From a checkpoint of a small masked image model.
Training: muon at rate 0.002, 17000 steps, batches of 192.
Rows from block 7 of the encoder of a small masked image model, named by matrix and row number. Rows with one number belong to one neuron. Each number is 200 + 40 x the weight over its row's rms, rounded and kept within 0 to 999. All counts start at 0.
After each neuron's rows are labels from the 100 images, of 14976, where the neuron reaches its highest value: "strongest on" is what is common among them. Only what is clearly more common there than usual is listed. The data: photos of plants, animals and fungi (iNaturalist). In brackets: how many of the 100, against the usual share in percent.
# fc1: MLP up (encoder.blocks.7.mlp.fc1.weight, 960x160), inputs 0-159
# fc2: MLP down (encoder.blocks.7.mlp.fc2.weight, 160x960, transposed), outputs 0-159

fc1.539,218,246,213,207,125,180,173,182,247,255,185,226,182,134,167,188,244,256,193,178,203,259,205,234,145,223,246,128,130,289,288,288,179,190,198,190,254,205,226,205,206,136,177,203,214,189,195,199,165,237,197,196,184,42,179,95,248,182,201,202,199,181,169,204,153,201,131,252,122,202,273,181,210,214,213,232,143,259,269,155,237,187,185,274,178,155,181,160,178,175,245,256,256,171,225,287,208,243,192,125,251,203,208,195,236,164,210,173,172,240,229,157,184,191,199,163,235,183,146,161,159,243,203,218,213,176,187,279,229,180,230,180,191,191,227,273,230,185,234,200,181,211,228,224,212,205,203,248,209,162,200,204,252,238,206,219,147,183,151,178
fc2.539,233,176,204,163,303,224,192,152,179,172,233,227,217,193,174,205,180,174,135,231,205,151,184,129,276,208,195,237,180,151,140,181,182,192,202,186,142,168,182,191,120,255,137,152,235,285,234,267,237,186,200,237,225,231,142,180,164,207,273,141,226,205,205,168,239,125,195,148,208,242,163,192,167,227,207,215,232,224,140,231,209,289,168,204,260,212,193,213,202,213,142,189,252,193,165,157,177,121,230,287,266,227,172,202,150,275,237,195,204,199,158,262,259,256,213,201,220,209,270,194,136,261,228,190,166,259,210,179,227,215,184,179,194,237,212,243,197,169,185,236,190,184,184,203,169,214,194,103,247,269,238,232,142,115,179,156,197,145,221,230
strongest on: phylum Arthropoda (70 vs 30.9); class Insecta (66 vs 29.2)

fc1.182,284,195,177,227,209,213,108,226,143,161,161,153,224,236,220,185,199,153,216,159,217,179,121,185,219,158,167,226,174,198,263,241,122,223,137,204,258,208,141,242,224,265,188,192,163,221,199,148,175,218,194,168,162,211,196,202,226,157,222,287,252,199,236,163,197,99,219,214,147,195,225,229,210,181,143,170,175,180,270,273,277,123,202,232,330,171,236,178,252,191,210,294,189,258,194,246,196,131,173,201,197,189,243,189,180,138,227,201,196,240,216,227,193,216,151,229,228,209,195,174,221,212,152,260,180,208,211,157,238,190,260,247,151,173,240,146,252,223,231,142,163,228,198,167,162,171,252,246,194,144,194,166,192,217,216,208,244,187,116,195
fc2.182,174,207,181,236,164,233,189,291,215,313,214,130,206,167,207,217,138,208,178,235,128,184,135,138,222,214,195,185,136,180,244,206,185,199,170,227,249,160,154,183,218,173,170,128,171,249,133,196,191,264,180,239,258,315,153,213,194,234,311,162,240,188,156,243,160,237,163,205,185,147,225,215,290,243,230,170,144,193,195,197,201,199,241,216,225,175,162,197,203,156,237,216,199,213,242,221,235,173,151,229,249,217,195,240,151,137,225,246,194,219,165,171,180,227,163,178,223,198,231,183,198,215,180,194,197,203,128,227,190,232,148,250,266,178,179,110,165,292,175,154,200,194,196,192,241,210,144,285,242,163,222,201,221,242,225,188,193,114,144,208
strongest on: class Aves (96 vs 55); phylum Chordata (96 vs 60.8); order Passeriformes (74 vs 24.9)

fc1.563,198,192,215,154,138,227,282,167,188,157,224,158,234,271,131,181,187,185,189,211,189,237,261,149,154,249,177,167,215,158,229,244,235,198,212,237,123,168,211,191,267,252,124,259,231,233,279,148,221,200,137,203,132,245,179,183,205,191,221,170,183,157,187,163,188,160,193,200,188,239,278,184,209,230,127,165,246,238,233,204,171,265,182,168,136,189,216,247,219,280,175,292,177,155,266,154,162,169,255,191,140,112,217,182,214,230,210,180,172,256,184,168,190,286,191,162,236,261,240,223,219,192,234,282,106,238,176,188,146,220,188,228,169,135,269,156,172,158,207,219,175,194,227,226,233,148,207,208,237,219,183,217,218,197,171,216,193,187,168,242
fc2.563,213,195,191,276,195,191,198,187,202,240,223,217,192,143,266,164,98,189,225,185,171,185,229,228,220,201,221,207,195,237,254,219,153,165,234,161,181,184,185,209,95,96,168,164,141,195,212,226,271,259,187,202,216,171,260,221,171,195,202,207,218,168,225,213,153,151,207,133,115,233,257,200,262,176,123,225,155,196,247,216,231,209,181,171,167,186,236,202,216,191,228,156,212,187,189,211,199,221,243,173,141,312,209,127,115,131,234,216,256,226,159,236,152,215,195,126,197,231,141,270,288,272,181,195,192,195,255,202,213,165,260,261,182,247,121,224,234,251,238,199,188,203,224,198,238,182,191,258,118,185,186,221,195,239,135,223,193,201,197,197
strongest on: class Aves (87 vs 55)

fc1.729,187,207,175,209,150,218,151,186,216,216,231,187,198,213,196,171,226,189,255,205,251,141,202,210,236,207,216,188,201,299,182,175,247,250,214,229,226,187,232,193,203,201,188,173,174,202,202,211,161,192,234,148,155,196,210,221,140,173,200,166,168,157,203,274,138,153,233,284,186,186,172,159,237,207,190,287,213,196,182,147,187,223,102,211,214,210,194,146,241,249,188,184,216,226,216,173,207,141,149,156,136,179,203,301,231,212,253,218,190,168,182,195,172,155,188,191,206,243,116,135,164,234,174,172,62,250,236,154,162,297,208,147,168,259,259,185,226,206,212,241,202,170,189,163,168,191,195,253,130,247,170,165,286,236,229,295,264,275,175,219
fc2.729,226,179,235,135,222,180,145,211,209,215,269,167,202,262,204,198,183,188,175,288,232,115,298,252,221,242,164,232,211,202,151,232,154,175,176,194,141,205,195,248,225,235,174,171,230,137,161,187,201,171,245,183,213,195,227,195,209,230,225,212,289,181,184,197,176,188,225,256,196,210,219,160,220,136,221,206,157,208,160,198,278,166,160,191,122,270,232,195,242,203,139,212,228,204,83,187,146,198,225,237,220,219,229,79,207,206,247,214,170,230,173,131,214,165,191,257,270,186,222,202,184,171,197,251,258,139,196,228,233,211,105,171,264,172,154,162,173,198,202,237,176,171,129,202,234,238,165,189,196,185,190,189,159,253,155,184,208,240,308,253
strongest on: phylum Chordata (92 vs 60.8); class Aves (88 vs 55)

fc1.258,178,254,128,194,188,142,223,167,158,213,244,155,236,187,209,192,123,162,145,170,218,204,199,210,217,282,266,221,202,196,225,245,223,201,242,163,233,218,234,246,208,229,249,266,266,187,261,168,184,74,106,156,178,216,146,238,155,197,193,215,149,174,221,181,157,187,253,179,171,178,185,149,238,170,234,190,210,178,128,187,212,268,242,211,121,171,250,152,233,180,155,191,214,115,180,151,224,129,212,132,180,212,297,207,178,192,289,138,238,216,231,227,163,236,302,203,196,208,210,155,244,221,236,210,146,150,234,228,173,256,183,236,141,188,223,181,215,253,195,182,201,242,209,197,185,155,269,200,171,248,169,225,233,175,211,245,208,194,201,191
fc2.258,166,222,163,280,176,181,276,157,171,225,223,241,189,122,232,176,144,216,148,235,185,215,175,226,239,236,197,141,189,201,241,241,144,164,219,208,147,219,239,229,189,272,177,227,202,214,214,214,183,184,203,159,215,136,254,216,201,112,227,199,175,194,226,245,225,137,164,190,126,230,170,194,288,252,257,226,161,201,217,156,105,235,220,227,172,153,273,194,213,217,156,197,163,207,209,254,199,207,223,168,128,231,232,237,77,174,200,267,204,205,271,203,206,251,170,221,167,184,167,257,224,295,230,221,266,194,226,183,211,137,289,186,169,171,211,137,197,275,245,176,186,167,220,271,203,180,212,203,175,163,218,188,203,155,113,176,204,160,187,168
strongest on: phylum Chordata (99 vs 60.8); class Aves (97 vs 55); order Anseriformes (51 vs 5.5); family: Anatidae (51 vs 5.5)

fc1.89,113,235,242,201,206,219,161,159,206,177,176,175,220,178,213,250,227,236,177,127,159,160,224,201,187,211,198,156,216,169,122,229,233,221,227,216,179,181,265,209,157,208,200,274,199,158,275,154,176,195,163,175,284,170,195,213,198,178,115,195,218,284,205,162,172,223,172,225,250,164,95,204,149,147,264,251,237,141,195,198,213,192,123,224,187,256,274,211,283,262,185,182,267,194,189,220,197,238,196,230,231,174,148,238,225,235,197,132,160,207,138,202,203,248,207,127,164,249,178,212,198,214,228,148,249,237,133,192,229,214,191,155,168,206,293,205,173,190,159,217,180,148,193,180,222,201,263,201,258,203,197,79,204,167,192,276,184,242,187,231
fc2.89,163,263,177,202,237,148,193,269,209,217,157,183,196,196,149,101,200,192,182,263,179,184,168,241,227,212,260,164,173,145,146,253,171,190,284,194,201,226,175,117,275,174,191,241,185,171,253,106,209,219,169,184,179,164,184,214,181,203,242,261,159,192,235,143,161,307,173,166,185,139,170,208,189,219,240,205,219,242,188,181,232,253,195,147,174,145,151,176,183,176,244,165,160,284,255,191,190,186,174,167,250,200,149,189,195,162,237,296,194,217,175,254,277,221,223,197,223,200,211,255,208,128,248,114,92,232,199,219,179,199,214,181,220,211,177,186,214,170,202,189,177,163,162,182,214,171,297,265,256,222,192,168,252,216,220,217,212,201,244,253
strongest on: phylum Chordata (94 vs 60.8); class Aves (93 vs 55)

fc1.121,175,195,169,198,287,125,185,147,200,180,130,234,154,166,216,209,169,214,275,200,209,177,280,234,208,205,175,136,208,247,266,227,183,189,211,241,248,221,279,171,226,192,158,123,350,131,176,218,174,205,216,276,138,185,146,152,171,206,232,151,176,205,229,167,243,215,212,219,224,134,244,221,196,174,206,167,239,182,188,198,201,210,237,187,177,196,167,145,150,164,215,197,165,154,199,187,185,178,228,111,179,150,208,233,173,165,249,159,217,185,222,185,276,266,182,188,257,231,223,244,131,220,273,214,270,150,250,234,199,151,198,232,159,193,242,160,195,187,252,181,254,113,238,198,227,237,203,238,219,219,167,169,196,260,241,134,193,201,158,187
fc2.121,252,186,202,155,212,187,172,219,132,242,216,280,145,199,206,219,121,162,226,186,250,309,180,172,97,235,238,283,203,157,114,228,137,223,178,225,213,215,256,188,224,237,208,270,223,179,192,169,187,279,244,128,245,216,157,215,258,216,234,261,241,180,220,260,210,155,146,163,191,203,154,238,215,268,169,219,252,171,199,145,169,221,126,225,216,157,189,196,204,140,209,178,218,250,179,178,181,194,187,222,161,221,206,189,223,249,169,244,154,211,233,179,223,140,170,192,217,241,145,215,140,239,194,185,271,175,236,210,262,141,275,159,231,170,212,160,213,239,174,160,182,138,272,173,182,229,160,220,174,229,130,167,207,222,162,147,155,223,162,221
strongest on: phylum Chordata (99 vs 60.8); class Aves (96 vs 55); order Anseriformes (59 vs 5.5); family: Anatidae (59 vs 5.5)

fc1.367,210,190,189,195,178,285,218,197,246,250,190,154,193,248,137,117,192,151,171,169,164,199,246,221,194,170,186,206,182,240,180,158,243,216,251,241,130,181,152,279,156,291,176,195,263,206,234,275,169,210,132,246,246,149,225,222,248,169,223,248,216,185,165,164,195,234,194,277,269,260,209,182,146,232,227,240,204,136,241,234,223,103,237,217,184,196,230,222,240,113,152,143,166,162,173,240,210,151,188,187,153,164,245,165,215,193,215,230,144,199,196,176,204,231,124,219,226,200,177,214,233,220,254,183,181,260,255,134,107,263,254,158,180,188,168,202,191,144,145,256,189,202,232,123,177,157,232,216,170,190,216,186,168,200,171,159,195,166,197,143
fc2.367,186,258,236,185,199,138,152,245,166,75,183,220,191,241,208,233,175,260,153,229,253,175,216,250,193,187,230,177,215,167,203,203,168,150,179,250,249,153,220,194,189,175,220,185,138,244,204,128,211,267,205,131,153,222,124,239,226,271,159,179,149,152,281,205,213,131,219,148,166,153,158,211,243,175,184,160,238,234,190,166,196,217,192,211,209,196,221,192,214,272,154,253,208,314,213,154,176,204,221,167,245,282,188,234,235,161,164,183,204,193,251,131,265,188,264,177,194,205,165,232,160,170,149,178,238,188,126,196,223,184,232,130,216,244,263,235,246,204,245,170,173,175,135,265,212,189,182,201,197,210,236,229,267,163,181,214,184,147,223,274
strongest on: phylum Arthropoda (65 vs 30.9); class Insecta (64 vs 29.2)

fc1.703,215,224,219,147,221,272,120,185,174,217,144,171,164,162,199,231,221,261,239,275,201,221,254,178,207,233,296,149,186,238,214,200,156,149,273,204,276,251,224,240,240,174,115,186,292,218,206,258,208,190,265,223,176,204,218,260,139,200,204,177,151,228,105,150,258,183,144,183,188,187,189,162,184,179,139,208,216,163,179,217,210,175,203,242,196,208,254,217,190,89,226,208,171,255,247,236,235,229,145,193,157,208,230,180,205,192,181,220,260,210,248,246,158,200,203,154,274,186,202,277,228,153,261,211,199,132,192,239,202,161,183,226,128,181,223,171,229,170,124,162,225,174,239,207,221,202,141,203,203,235,134,152,193,214,125,252,209,201,173,210
fc2.703,232,189,225,247,269,223,200,175,170,182,216,182,165,192,217,249,177,193,130,160,206,199,147,176,114,236,134,240,194,121,200,235,283,221,105,187,196,197,230,161,158,227,223,212,136,183,185,158,179,196,247,187,211,165,229,269,225,203,182,290,257,139,249,254,215,212,210,222,202,224,269,221,214,206,277,238,224,221,206,181,172,203,190,187,244,161,182,160,259,254,241,131,169,144,199,187,181,210,178,298,171,184,76,179,232,212,206,182,160,205,167,200,202,214,211,244,120,190,231,122,212,181,147,222,184,170,245,189,172,128,220,220,203,188,162,213,234,115,321,244,201,206,221,203,159,197,214,158,200,148,265,209,221,241,232,157,212,266,203,194
strongest on: class Aves (94 vs 55); phylum Chordata (94 vs 60.8)

fc1.111,217,241,241,197,204,202,140,137,206,226,171,188,217,151,295,201,244,202,215,222,157,174,184,214,171,239,276,182,166,229,182,202,168,183,236,120,183,257,199,222,238,158,205,153,220,161,173,178,187,216,248,165,204,141,192,188,225,251,280,221,310,234,166,179,232,124,150,214,265,191,211,199,218,221,172,230,174,192,225,185,184,240,197,186,213,211,206,230,144,107,176,162,174,210,210,229,256,198,171,254,182,320,178,163,193,220,213,181,180,255,206,277,176,265,186,205,131,179,171,210,224,212,178,182,162,148,155,242,160,216,185,263,113,184,149,247,234,231,180,253,119,291,256,176,187,261,165,163,224,114,244,174,231,125,247,218,195,177,217,213
fc2.111,230,267,171,198,219,151,142,195,162,230,237,164,174,200,245,241,148,246,166,259,245,185,178,236,221,306,266,136,247,192,181,221,200,162,190,211,218,207,220,181,212,213,196,186,161,213,140,194,178,259,296,144,249,177,196,185,245,128,213,212,171,205,153,174,197,152,142,131,178,248,117,139,179,205,166,231,237,141,303,145,155,194,208,181,265,158,244,280,169,201,210,239,244,174,164,263,208,174,136,149,221,109,164,203,198,206,191,162,235,246,252,205,236,229,212,208,212,201,196,153,223,193,217,224,187,158,137,204,290,168,182,207,236,140,252,255,175,214,140,212,200,124,189,159,243,225,153,262,230,215,186,200,195,239,260,206,213,169,208,179
strongest on: order Passeriformes (54 vs 24.9)

fc1.300,190,116,146,226,186,215,264,248,182,233,122,222,190,279,251,242,259,182,196,163,280,198,189,206,209,180,230,171,223,230,139,151,186,265,224,283,236,216,204,273,190,291,119,190,193,235,178,195,153,162,225,122,166,207,304,190,188,167,212,265,217,188,199,153,271,125,183,223,223,252,152,169,109,245,154,213,238,185,247,242,191,171,256,203,175,175,222,216,192,160,204,247,197,176,199,222,139,187,220,161,221,203,186,213,166,202,206,227,221,221,270,212,197,217,160,204,184,181,210,153,273,156,154,182,223,164,168,179,95,190,212,248,141,221,247,179,182,198,175,233,124,232,164,186,197,206,151,168,216,194,264,212,172,247,178,273,215,176,165,145
fc2.300,222,277,249,262,198,191,167,158,252,178,188,173,197,162,176,161,222,221,145,210,135,229,175,159,165,217,202,214,298,183,160,223,213,127,274,193,209,239,178,212,152,190,191,185,176,158,231,167,201,220,241,268,196,195,153,327,213,224,150,185,188,187,206,182,187,226,215,198,133,179,138,184,275,155,246,155,223,242,225,221,244,253,269,185,273,184,163,135,205,208,214,195,247,239,189,190,197,232,170,239,200,268,206,192,145,158,193,225,214,218,140,159,120,223,208,305,182,199,165,231,156,193,165,129,174,245,264,149,220,152,265,246,298,206,189,269,193,156,264,172,191,210,143,168,171,169,230,173,213,205,220,152,259,200,151,177,195,185,188,158
strongest on: phylum Arthropoda (64 vs 30.9); class Insecta (62 vs 29.2)

fc1.179,268,210,229,184,222,204,243,173,243,210,237,201,143,157,154,229,219,191,167,143,177,234,232,245,224,205,122,181,167,264,142,154,228,160,186,186,254,197,239,178,193,271,224,225,180,132,243,205,181,176,221,217,239,213,235,241,224,195,205,159,211,202,212,196,174,236,227,207,168,257,221,146,184,254,168,218,175,152,151,276,194,159,190,194,226,146,200,171,255,240,260,186,266,147,231,143,130,214,252,234,243,152,132,134,191,165,161,194,160,157,221,253,190,252,160,207,225,122,315,189,249,181,272,190,169,231,172,180,168,196,92,238,96,217,157,174,117,233,260,248,201,221,199,207,153,192,219,172,148,221,223,173,203,120,211,198,209,234,248,198
fc2.179,152,201,149,263,264,189,173,176,177,206,204,168,204,174,193,234,205,190,176,299,228,185,227,197,123,223,246,165,228,180,222,282,245,247,213,157,235,175,181,182,149,104,225,233,203,252,315,155,222,166,194,160,232,216,166,263,206,182,192,241,70,201,230,205,199,180,185,228,177,220,149,249,181,194,177,177,245,211,174,146,165,251,177,208,167,198,196,224,229,214,203,173,180,226,247,266,186,208,170,207,159,184,270,275,173,234,192,219,195,195,219,138,209,166,237,106,197,209,100,238,197,169,138,252,205,187,202,186,251,167,126,185,309,170,214,240,197,239,160,207,196,210,154,239,193,191,128,261,195,165,122,248,240,253,191,180,163,204,225,196
strongest on: phylum Arthropoda (76 vs 30.9); class Insecta (75 vs 29.2); order Lepidoptera (34 vs 13.7)

fc1.322,238,278,174,237,131,161,202,185,260,136,235,216,208,229,190,230,218,211,131,194,171,170,241,208,252,255,241,161,208,255,145,236,198,222,141,227,245,99,165,222,169,183,207,201,176,218,122,212,188,201,198,263,187,204,131,231,233,244,209,243,236,159,189,194,183,189,294,231,199,179,286,223,234,163,231,243,135,178,280,149,197,250,169,212,275,187,183,154,214,214,194,251,43,211,223,212,174,184,124,161,222,196,153,213,214,201,168,244,261,178,156,168,239,235,126,124,163,159,221,214,168,198,271,141,222,220,144,231,239,206,197,173,189,152,161,215,256,199,219,259,247,214,201,204,225,169,229,232,210,209,206,188,135,192,222,172,178,198,181,171
fc2.322,168,128,202,186,233,267,195,179,153,253,251,159,209,165,169,220,252,207,190,165,260,208,176,181,173,157,180,243,112,98,214,160,225,187,299,219,98,173,237,184,198,268,123,249,232,199,217,224,254,217,146,193,225,186,213,150,209,141,225,256,190,239,194,144,243,180,171,174,265,212,148,179,124,211,163,171,287,228,170,276,215,192,276,125,177,201,256,243,239,214,121,191,172,198,202,184,192,141,284,189,160,177,211,247,221,241,163,182,138,201,222,265,220,164,264,200,237,201,211,165,185,251,201,235,172,187,200,177,151,156,231,205,159,240,249,194,201,197,203,245,173,227,198,209,129,247,213,155,154,176,234,218,188,233,222,259,234,174,214,178
strongest on: phylum Arthropoda (60 vs 30.9)

fc1.255,181,192,186,190,184,203,205,234,249,175,207,207,216,159,222,233,230,142,174,219,244,181,150,318,195,242,202,240,168,203,185,248,164,184,208,204,161,207,121,202,213,241,194,182,289,143,228,209,251,164,201,125,217,191,188,195,196,123,232,187,230,232,231,204,245,179,177,178,185,258,181,143,142,206,232,190,164,246,108,267,210,186,164,270,207,272,134,273,233,185,299,137,213,167,152,230,162,186,147,265,229,205,197,215,173,191,247,177,244,220,241,212,164,104,264,267,180,198,221,173,139,152,226,226,181,271,196,170,237,227,195,220,168,221,147,140,173,210,178,213,155,249,220,232,157,274,193,214,199,243,97,249,169,163,216,140,163,177,204,202
fc2.255,222,234,194,249,235,192,150,237,200,235,169,178,192,155,224,260,231,193,174,238,204,221,235,177,213,196,175,206,203,174,205,213,242,201,212,287,159,135,227,177,153,167,222,233,208,170,191,267,124,254,213,183,243,158,175,159,222,155,292,176,108,199,227,257,171,176,206,224,166,181,218,218,264,226,168,244,213,267,257,131,245,130,238,240,252,160,181,143,158,230,187,131,193,207,192,270,156,184,214,279,180,247,188,240,209,169,236,198,223,201,250,149,112,176,201,170,216,205,213,232,237,139,160,197,221,147,221,281,182,179,228,165,249,190,194,219,202,240,201,219,230,260,211,141,220,206,170,143,125,138,240,196,112,179,211,303,157,136,135,195
strongest on: class Aves (87 vs 55); order Anseriformes (31 vs 5.5); family: Anatidae (31 vs 5.5)

fc1.261,238,258,224,199,205,167,196,94,189,196,168,226,212,238,219,225,167,221,240,300,193,117,216,216,226,250,206,158,158,227,244,221,198,223,179,189,164,186,182,204,218,178,203,219,219,199,216,234,259,83,194,239,212,165,114,221,207,224,218,222,191,156,131,196,192,147,131,271,229,263,203,223,151,255,207,214,207,148,196,270,221,272,182,221,168,215,217,139,200,123,280,166,161,201,182,193,174,188,195,186,241,187,245,177,167,197,243,242,198,154,223,252,246,207,208,151,229,347,245,220,272,207,223,134,184,136,184,196,241,193,219,204,162,218,227,154,129,197,205,221,203,179,116,175,197,239,153,186,214,231,229,126,251,176,202,204,228,207,198,112
fc2.261,266,126,178,160,219,229,223,229,140,242,231,95,207,155,216,217,185,227,137,90,239,197,159,170,178,145,182,237,207,210,145,194,156,211,136,262,159,179,169,168,188,246,171,266,183,212,147,168,165,253,241,203,239,138,222,164,227,209,201,250,132,170,243,230,213,189,174,172,163,181,181,175,198,201,218,123,134,273,168,164,189,295,168,224,171,159,225,226,299,237,219,200,252,224,194,189,214,236,196,242,185,173,164,256,251,171,173,264,173,198,217,181,182,218,174,244,257,161,253,165,249,243,205,270,267,213,273,235,185,150,217,199,230,170,199,289,176,178,205,159,199,241,233,169,266,219,202,158,163,248,193,192,226,204,202,179,202,214,119,165
strongest on: phylum Chordata (100 vs 60.8); class Aves (97 vs 55); order Anseriformes (41 vs 5.5); family: Anatidae (41 vs 5.5)

fc1.536,244,223,197,168,218,247,145,200,176,181,98,222,204,120,222,148,199,176,102,179,175,278,193,122,232,147,192,221,147,201,157,194,209,187,154,170,262,177,196,248,231,186,245,168,199,196,213,240,154,197,160,204,261,291,198,236,225,247,168,251,197,230,195,189,268,262,172,167,197,187,177,165,174,240,202,197,221,211,206,280,215,214,131,238,177,211,149,261,168,244,205,181,181,272,254,219,259,174,195,201,211,179,276,246,127,128,237,173,165,180,205,212,249,207,191,230,192,252,123,260,238,135,256,214,240,188,296,193,214,211,161,191,118,124,208,190,230,158,212,176,173,231,171,143,231,210,187,217,207,244,237,179,185,252,208,144,125,222,225,213
fc2.536,218,243,210,235,194,188,165,183,276,244,228,127,204,172,166,125,134,168,214,119,205,247,155,128,206,186,229,215,178,196,211,201,186,155,142,166,169,248,266,213,154,233,214,186,281,175,192,161,196,185,156,259,245,214,166,261,177,205,198,146,248,145,251,159,186,256,188,150,199,187,187,186,198,196,234,221,163,258,279,278,192,157,261,236,132,193,236,142,210,146,216,266,227,168,144,213,165,231,162,236,159,181,155,194,212,165,178,232,215,186,185,205,206,236,254,175,170,183,229,214,244,176,133,160,278,269,148,197,169,122,228,180,231,250,245,281,208,210,247,249,202,218,124,232,233,210,278,257,215,220,201,222,267,213,139,156,166,197,162,171
strongest on: phylum Chordata (96 vs 60.8); class Aves (93 vs 55)

fc1.279,201,228,271,225,261,245,179,176,178,175,177,196,144,176,173,289,233,203,200,256,182,214,245,202,167,178,247,193,186,167,235,173,198,216,227,176,123,153,173,196,193,247,207,175,191,163,170,204,193,187,195,235,215,206,222,185,207,182,256,158,162,188,160,160,231,165,238,168,187,236,239,185,157,170,172,211,242,187,238,280,160,138,261,217,217,276,147,288,185,199,181,255,151,265,129,175,118,233,279,226,212,154,181,163,246,222,150,208,117,197,189,267,189,178,266,239,232,202,195,184,164,153,225,230,225,211,155,180,137,186,224,140,188,219,217,254,325,141,140,247,210,290,184,177,229,204,125,205,184,255,172,191,233,216,154,157,133,158,221,260
fc2.279,267,166,213,153,266,164,225,189,181,163,218,197,241,210,222,124,127,239,182,201,192,227,232,232,214,299,141,203,119,235,194,82,191,224,165,157,275,154,239,225,230,185,225,218,214,159,149,218,198,136,171,147,209,217,209,235,182,168,180,231,161,225,129,235,156,209,218,236,171,203,177,217,156,290,208,213,171,207,209,100,181,183,165,203,163,207,251,159,170,233,199,139,205,225,180,135,210,163,274,183,237,240,130,253,169,230,238,179,246,242,229,149,266,227,189,198,224,181,176,200,260,149,226,192,214,93,236,209,216,224,200,157,296,190,246,226,195,237,193,216,244,173,228,222,137,211,215,168,264,223,201,198,115,241,211,165,256,200,205,232
strongest on: class Aves (87 vs 55); order Passeriformes (67 vs 24.9)

fc1.347,196,266,214,255,146,210,197,181,157,95,214,274,303,199,154,228,126,142,173,216,261,196,198,246,191,202,228,182,203,222,176,159,253,189,158,214,228,130,192,232,232,250,180,243,248,186,196,191,133,153,236,251,156,186,177,219,214,179,259,192,249,228,224,225,188,164,230,281,246,187,115,102,191,280,230,189,173,197,196,205,180,235,207,167,207,181,276,169,190,214,139,202,110,246,190,205,215,186,194,168,196,184,258,176,203,245,247,231,160,213,185,220,200,188,200,168,114,306,182,199,133,169,277,266,204,230,238,180,218,242,256,200,168,190,203,164,158,209,156,170,173,228,234,203,233,144,220,228,195,274,137,224,160,146,187,218,191,158,178,222
fc2.347,242,254,268,236,134,189,219,156,282,180,172,116,187,133,190,200,251,272,184,144,187,123,271,187,220,207,189,204,167,246,162,171,175,129,166,209,101,202,157,196,169,176,205,202,186,201,200,213,175,260,248,219,196,239,146,240,200,169,256,249,228,236,222,211,158,184,197,203,187,208,173,282,182,208,186,216,245,187,170,179,231,277,184,287,126,204,183,172,177,184,244,133,163,180,236,189,202,197,255,204,244,230,191,177,155,247,203,230,267,171,150,186,244,181,218,276,240,168,194,163,172,225,174,186,235,141,189,217,195,177,248,218,198,198,259,182,165,249,191,175,225,220,183,234,165,255,196,188,156,125,279,178,195,255,156,215,226,222,254,56
strongest on: phylum Chordata (97 vs 60.8); class Aves (95 vs 55); order Anseriformes (38 vs 5.5); family: Anatidae (38 vs 5.5)

fc1.663,206,132,212,242,189,251,187,222,233,204,157,204,214,235,181,131,250,177,217,194,207,272,238,174,199,174,217,187,156,235,233,202,213,165,163,139,209,153,234,183,232,192,198,175,177,192,174,229,175,179,235,260,216,146,180,236,191,190,219,219,217,161,204,124,170,184,227,332,268,239,239,210,195,196,193,84,176,221,174,200,211,152,202,200,166,257,197,260,201,216,240,153,184,256,232,168,151,183,112,253,225,184,227,236,152,264,251,199,175,170,218,163,174,137,182,182,293,116,246,210,74,231,260,216,214,221,235,266,203,163,143,159,194,165,259,156,199,212,190,170,166,205,207,232,190,225,195,217,222,118,242,220,290,251,239,180,125,221,178,176
fc2.663,235,186,202,239,229,179,177,181,171,116,252,240,232,194,207,168,248,205,165,215,184,163,148,180,273,241,201,250,216,176,214,234,111,188,222,156,164,225,222,255,217,187,171,203,139,139,214,164,222,195,192,169,160,155,225,233,211,218,268,152,133,221,167,250,309,187,204,186,207,151,223,240,196,183,217,327,172,93,221,191,113,186,320,118,231,196,181,212,166,208,221,273,194,261,222,204,245,202,239,184,162,142,152,252,198,162,199,91,211,229,187,219,165,287,179,209,203,189,181,195,226,225,190,235,251,207,199,162,135,181,184,213,178,219,163,180,192,149,177,148,224,205,198,263,212,252,178,171,185,203,257,155,237,170,220,204,161,238,232,212
strongest on: phylum Arthropoda (73 vs 30.9); class Insecta (71 vs 29.2)

fc1.429,167,182,220,118,219,153,211,194,177,237,192,233,213,231,135,141,172,211,227,103,181,168,184,174,183,207,162,216,166,294,302,206,174,194,273,147,176,170,146,143,288,214,116,197,211,231,173,146,157,181,269,194,230,179,150,212,179,192,173,250,178,247,104,175,201,153,126,241,179,263,271,179,192,216,201,201,156,263,140,174,181,269,280,222,228,187,181,185,237,206,267,247,162,216,173,280,178,280,214,228,185,177,206,219,230,215,197,225,183,223,111,180,257,225,179,223,205,235,187,194,238,171,185,220,171,141,206,226,165,149,143,205,189,268,194,215,290,189,172,232,206,141,182,215,185,235,208,203,249,212,201,153,216,239,173,196,238,189,223,154
fc2.429,169,192,171,243,170,259,241,186,253,220,193,210,167,227,248,212,203,145,210,273,156,281,216,194,304,222,203,181,265,155,161,207,195,154,178,293,212,176,214,217,157,159,160,192,265,143,205,200,175,197,193,199,180,154,120,80,189,220,266,151,245,138,197,212,261,210,308,165,197,156,153,240,213,175,166,147,204,214,218,259,229,220,135,201,196,242,215,224,256,188,266,166,208,187,199,208,198,119,189,193,209,195,194,169,224,207,215,227,243,166,234,181,203,226,206,172,205,182,240,170,178,176,198,221,209,198,214,192,232,242,237,213,222,116,156,252,128,174,263,110,254,201,236,191,274,171,177,117,189,202,283,148,186,148,189,226,144,227,169,198
strongest on: class Aves (84 vs 55)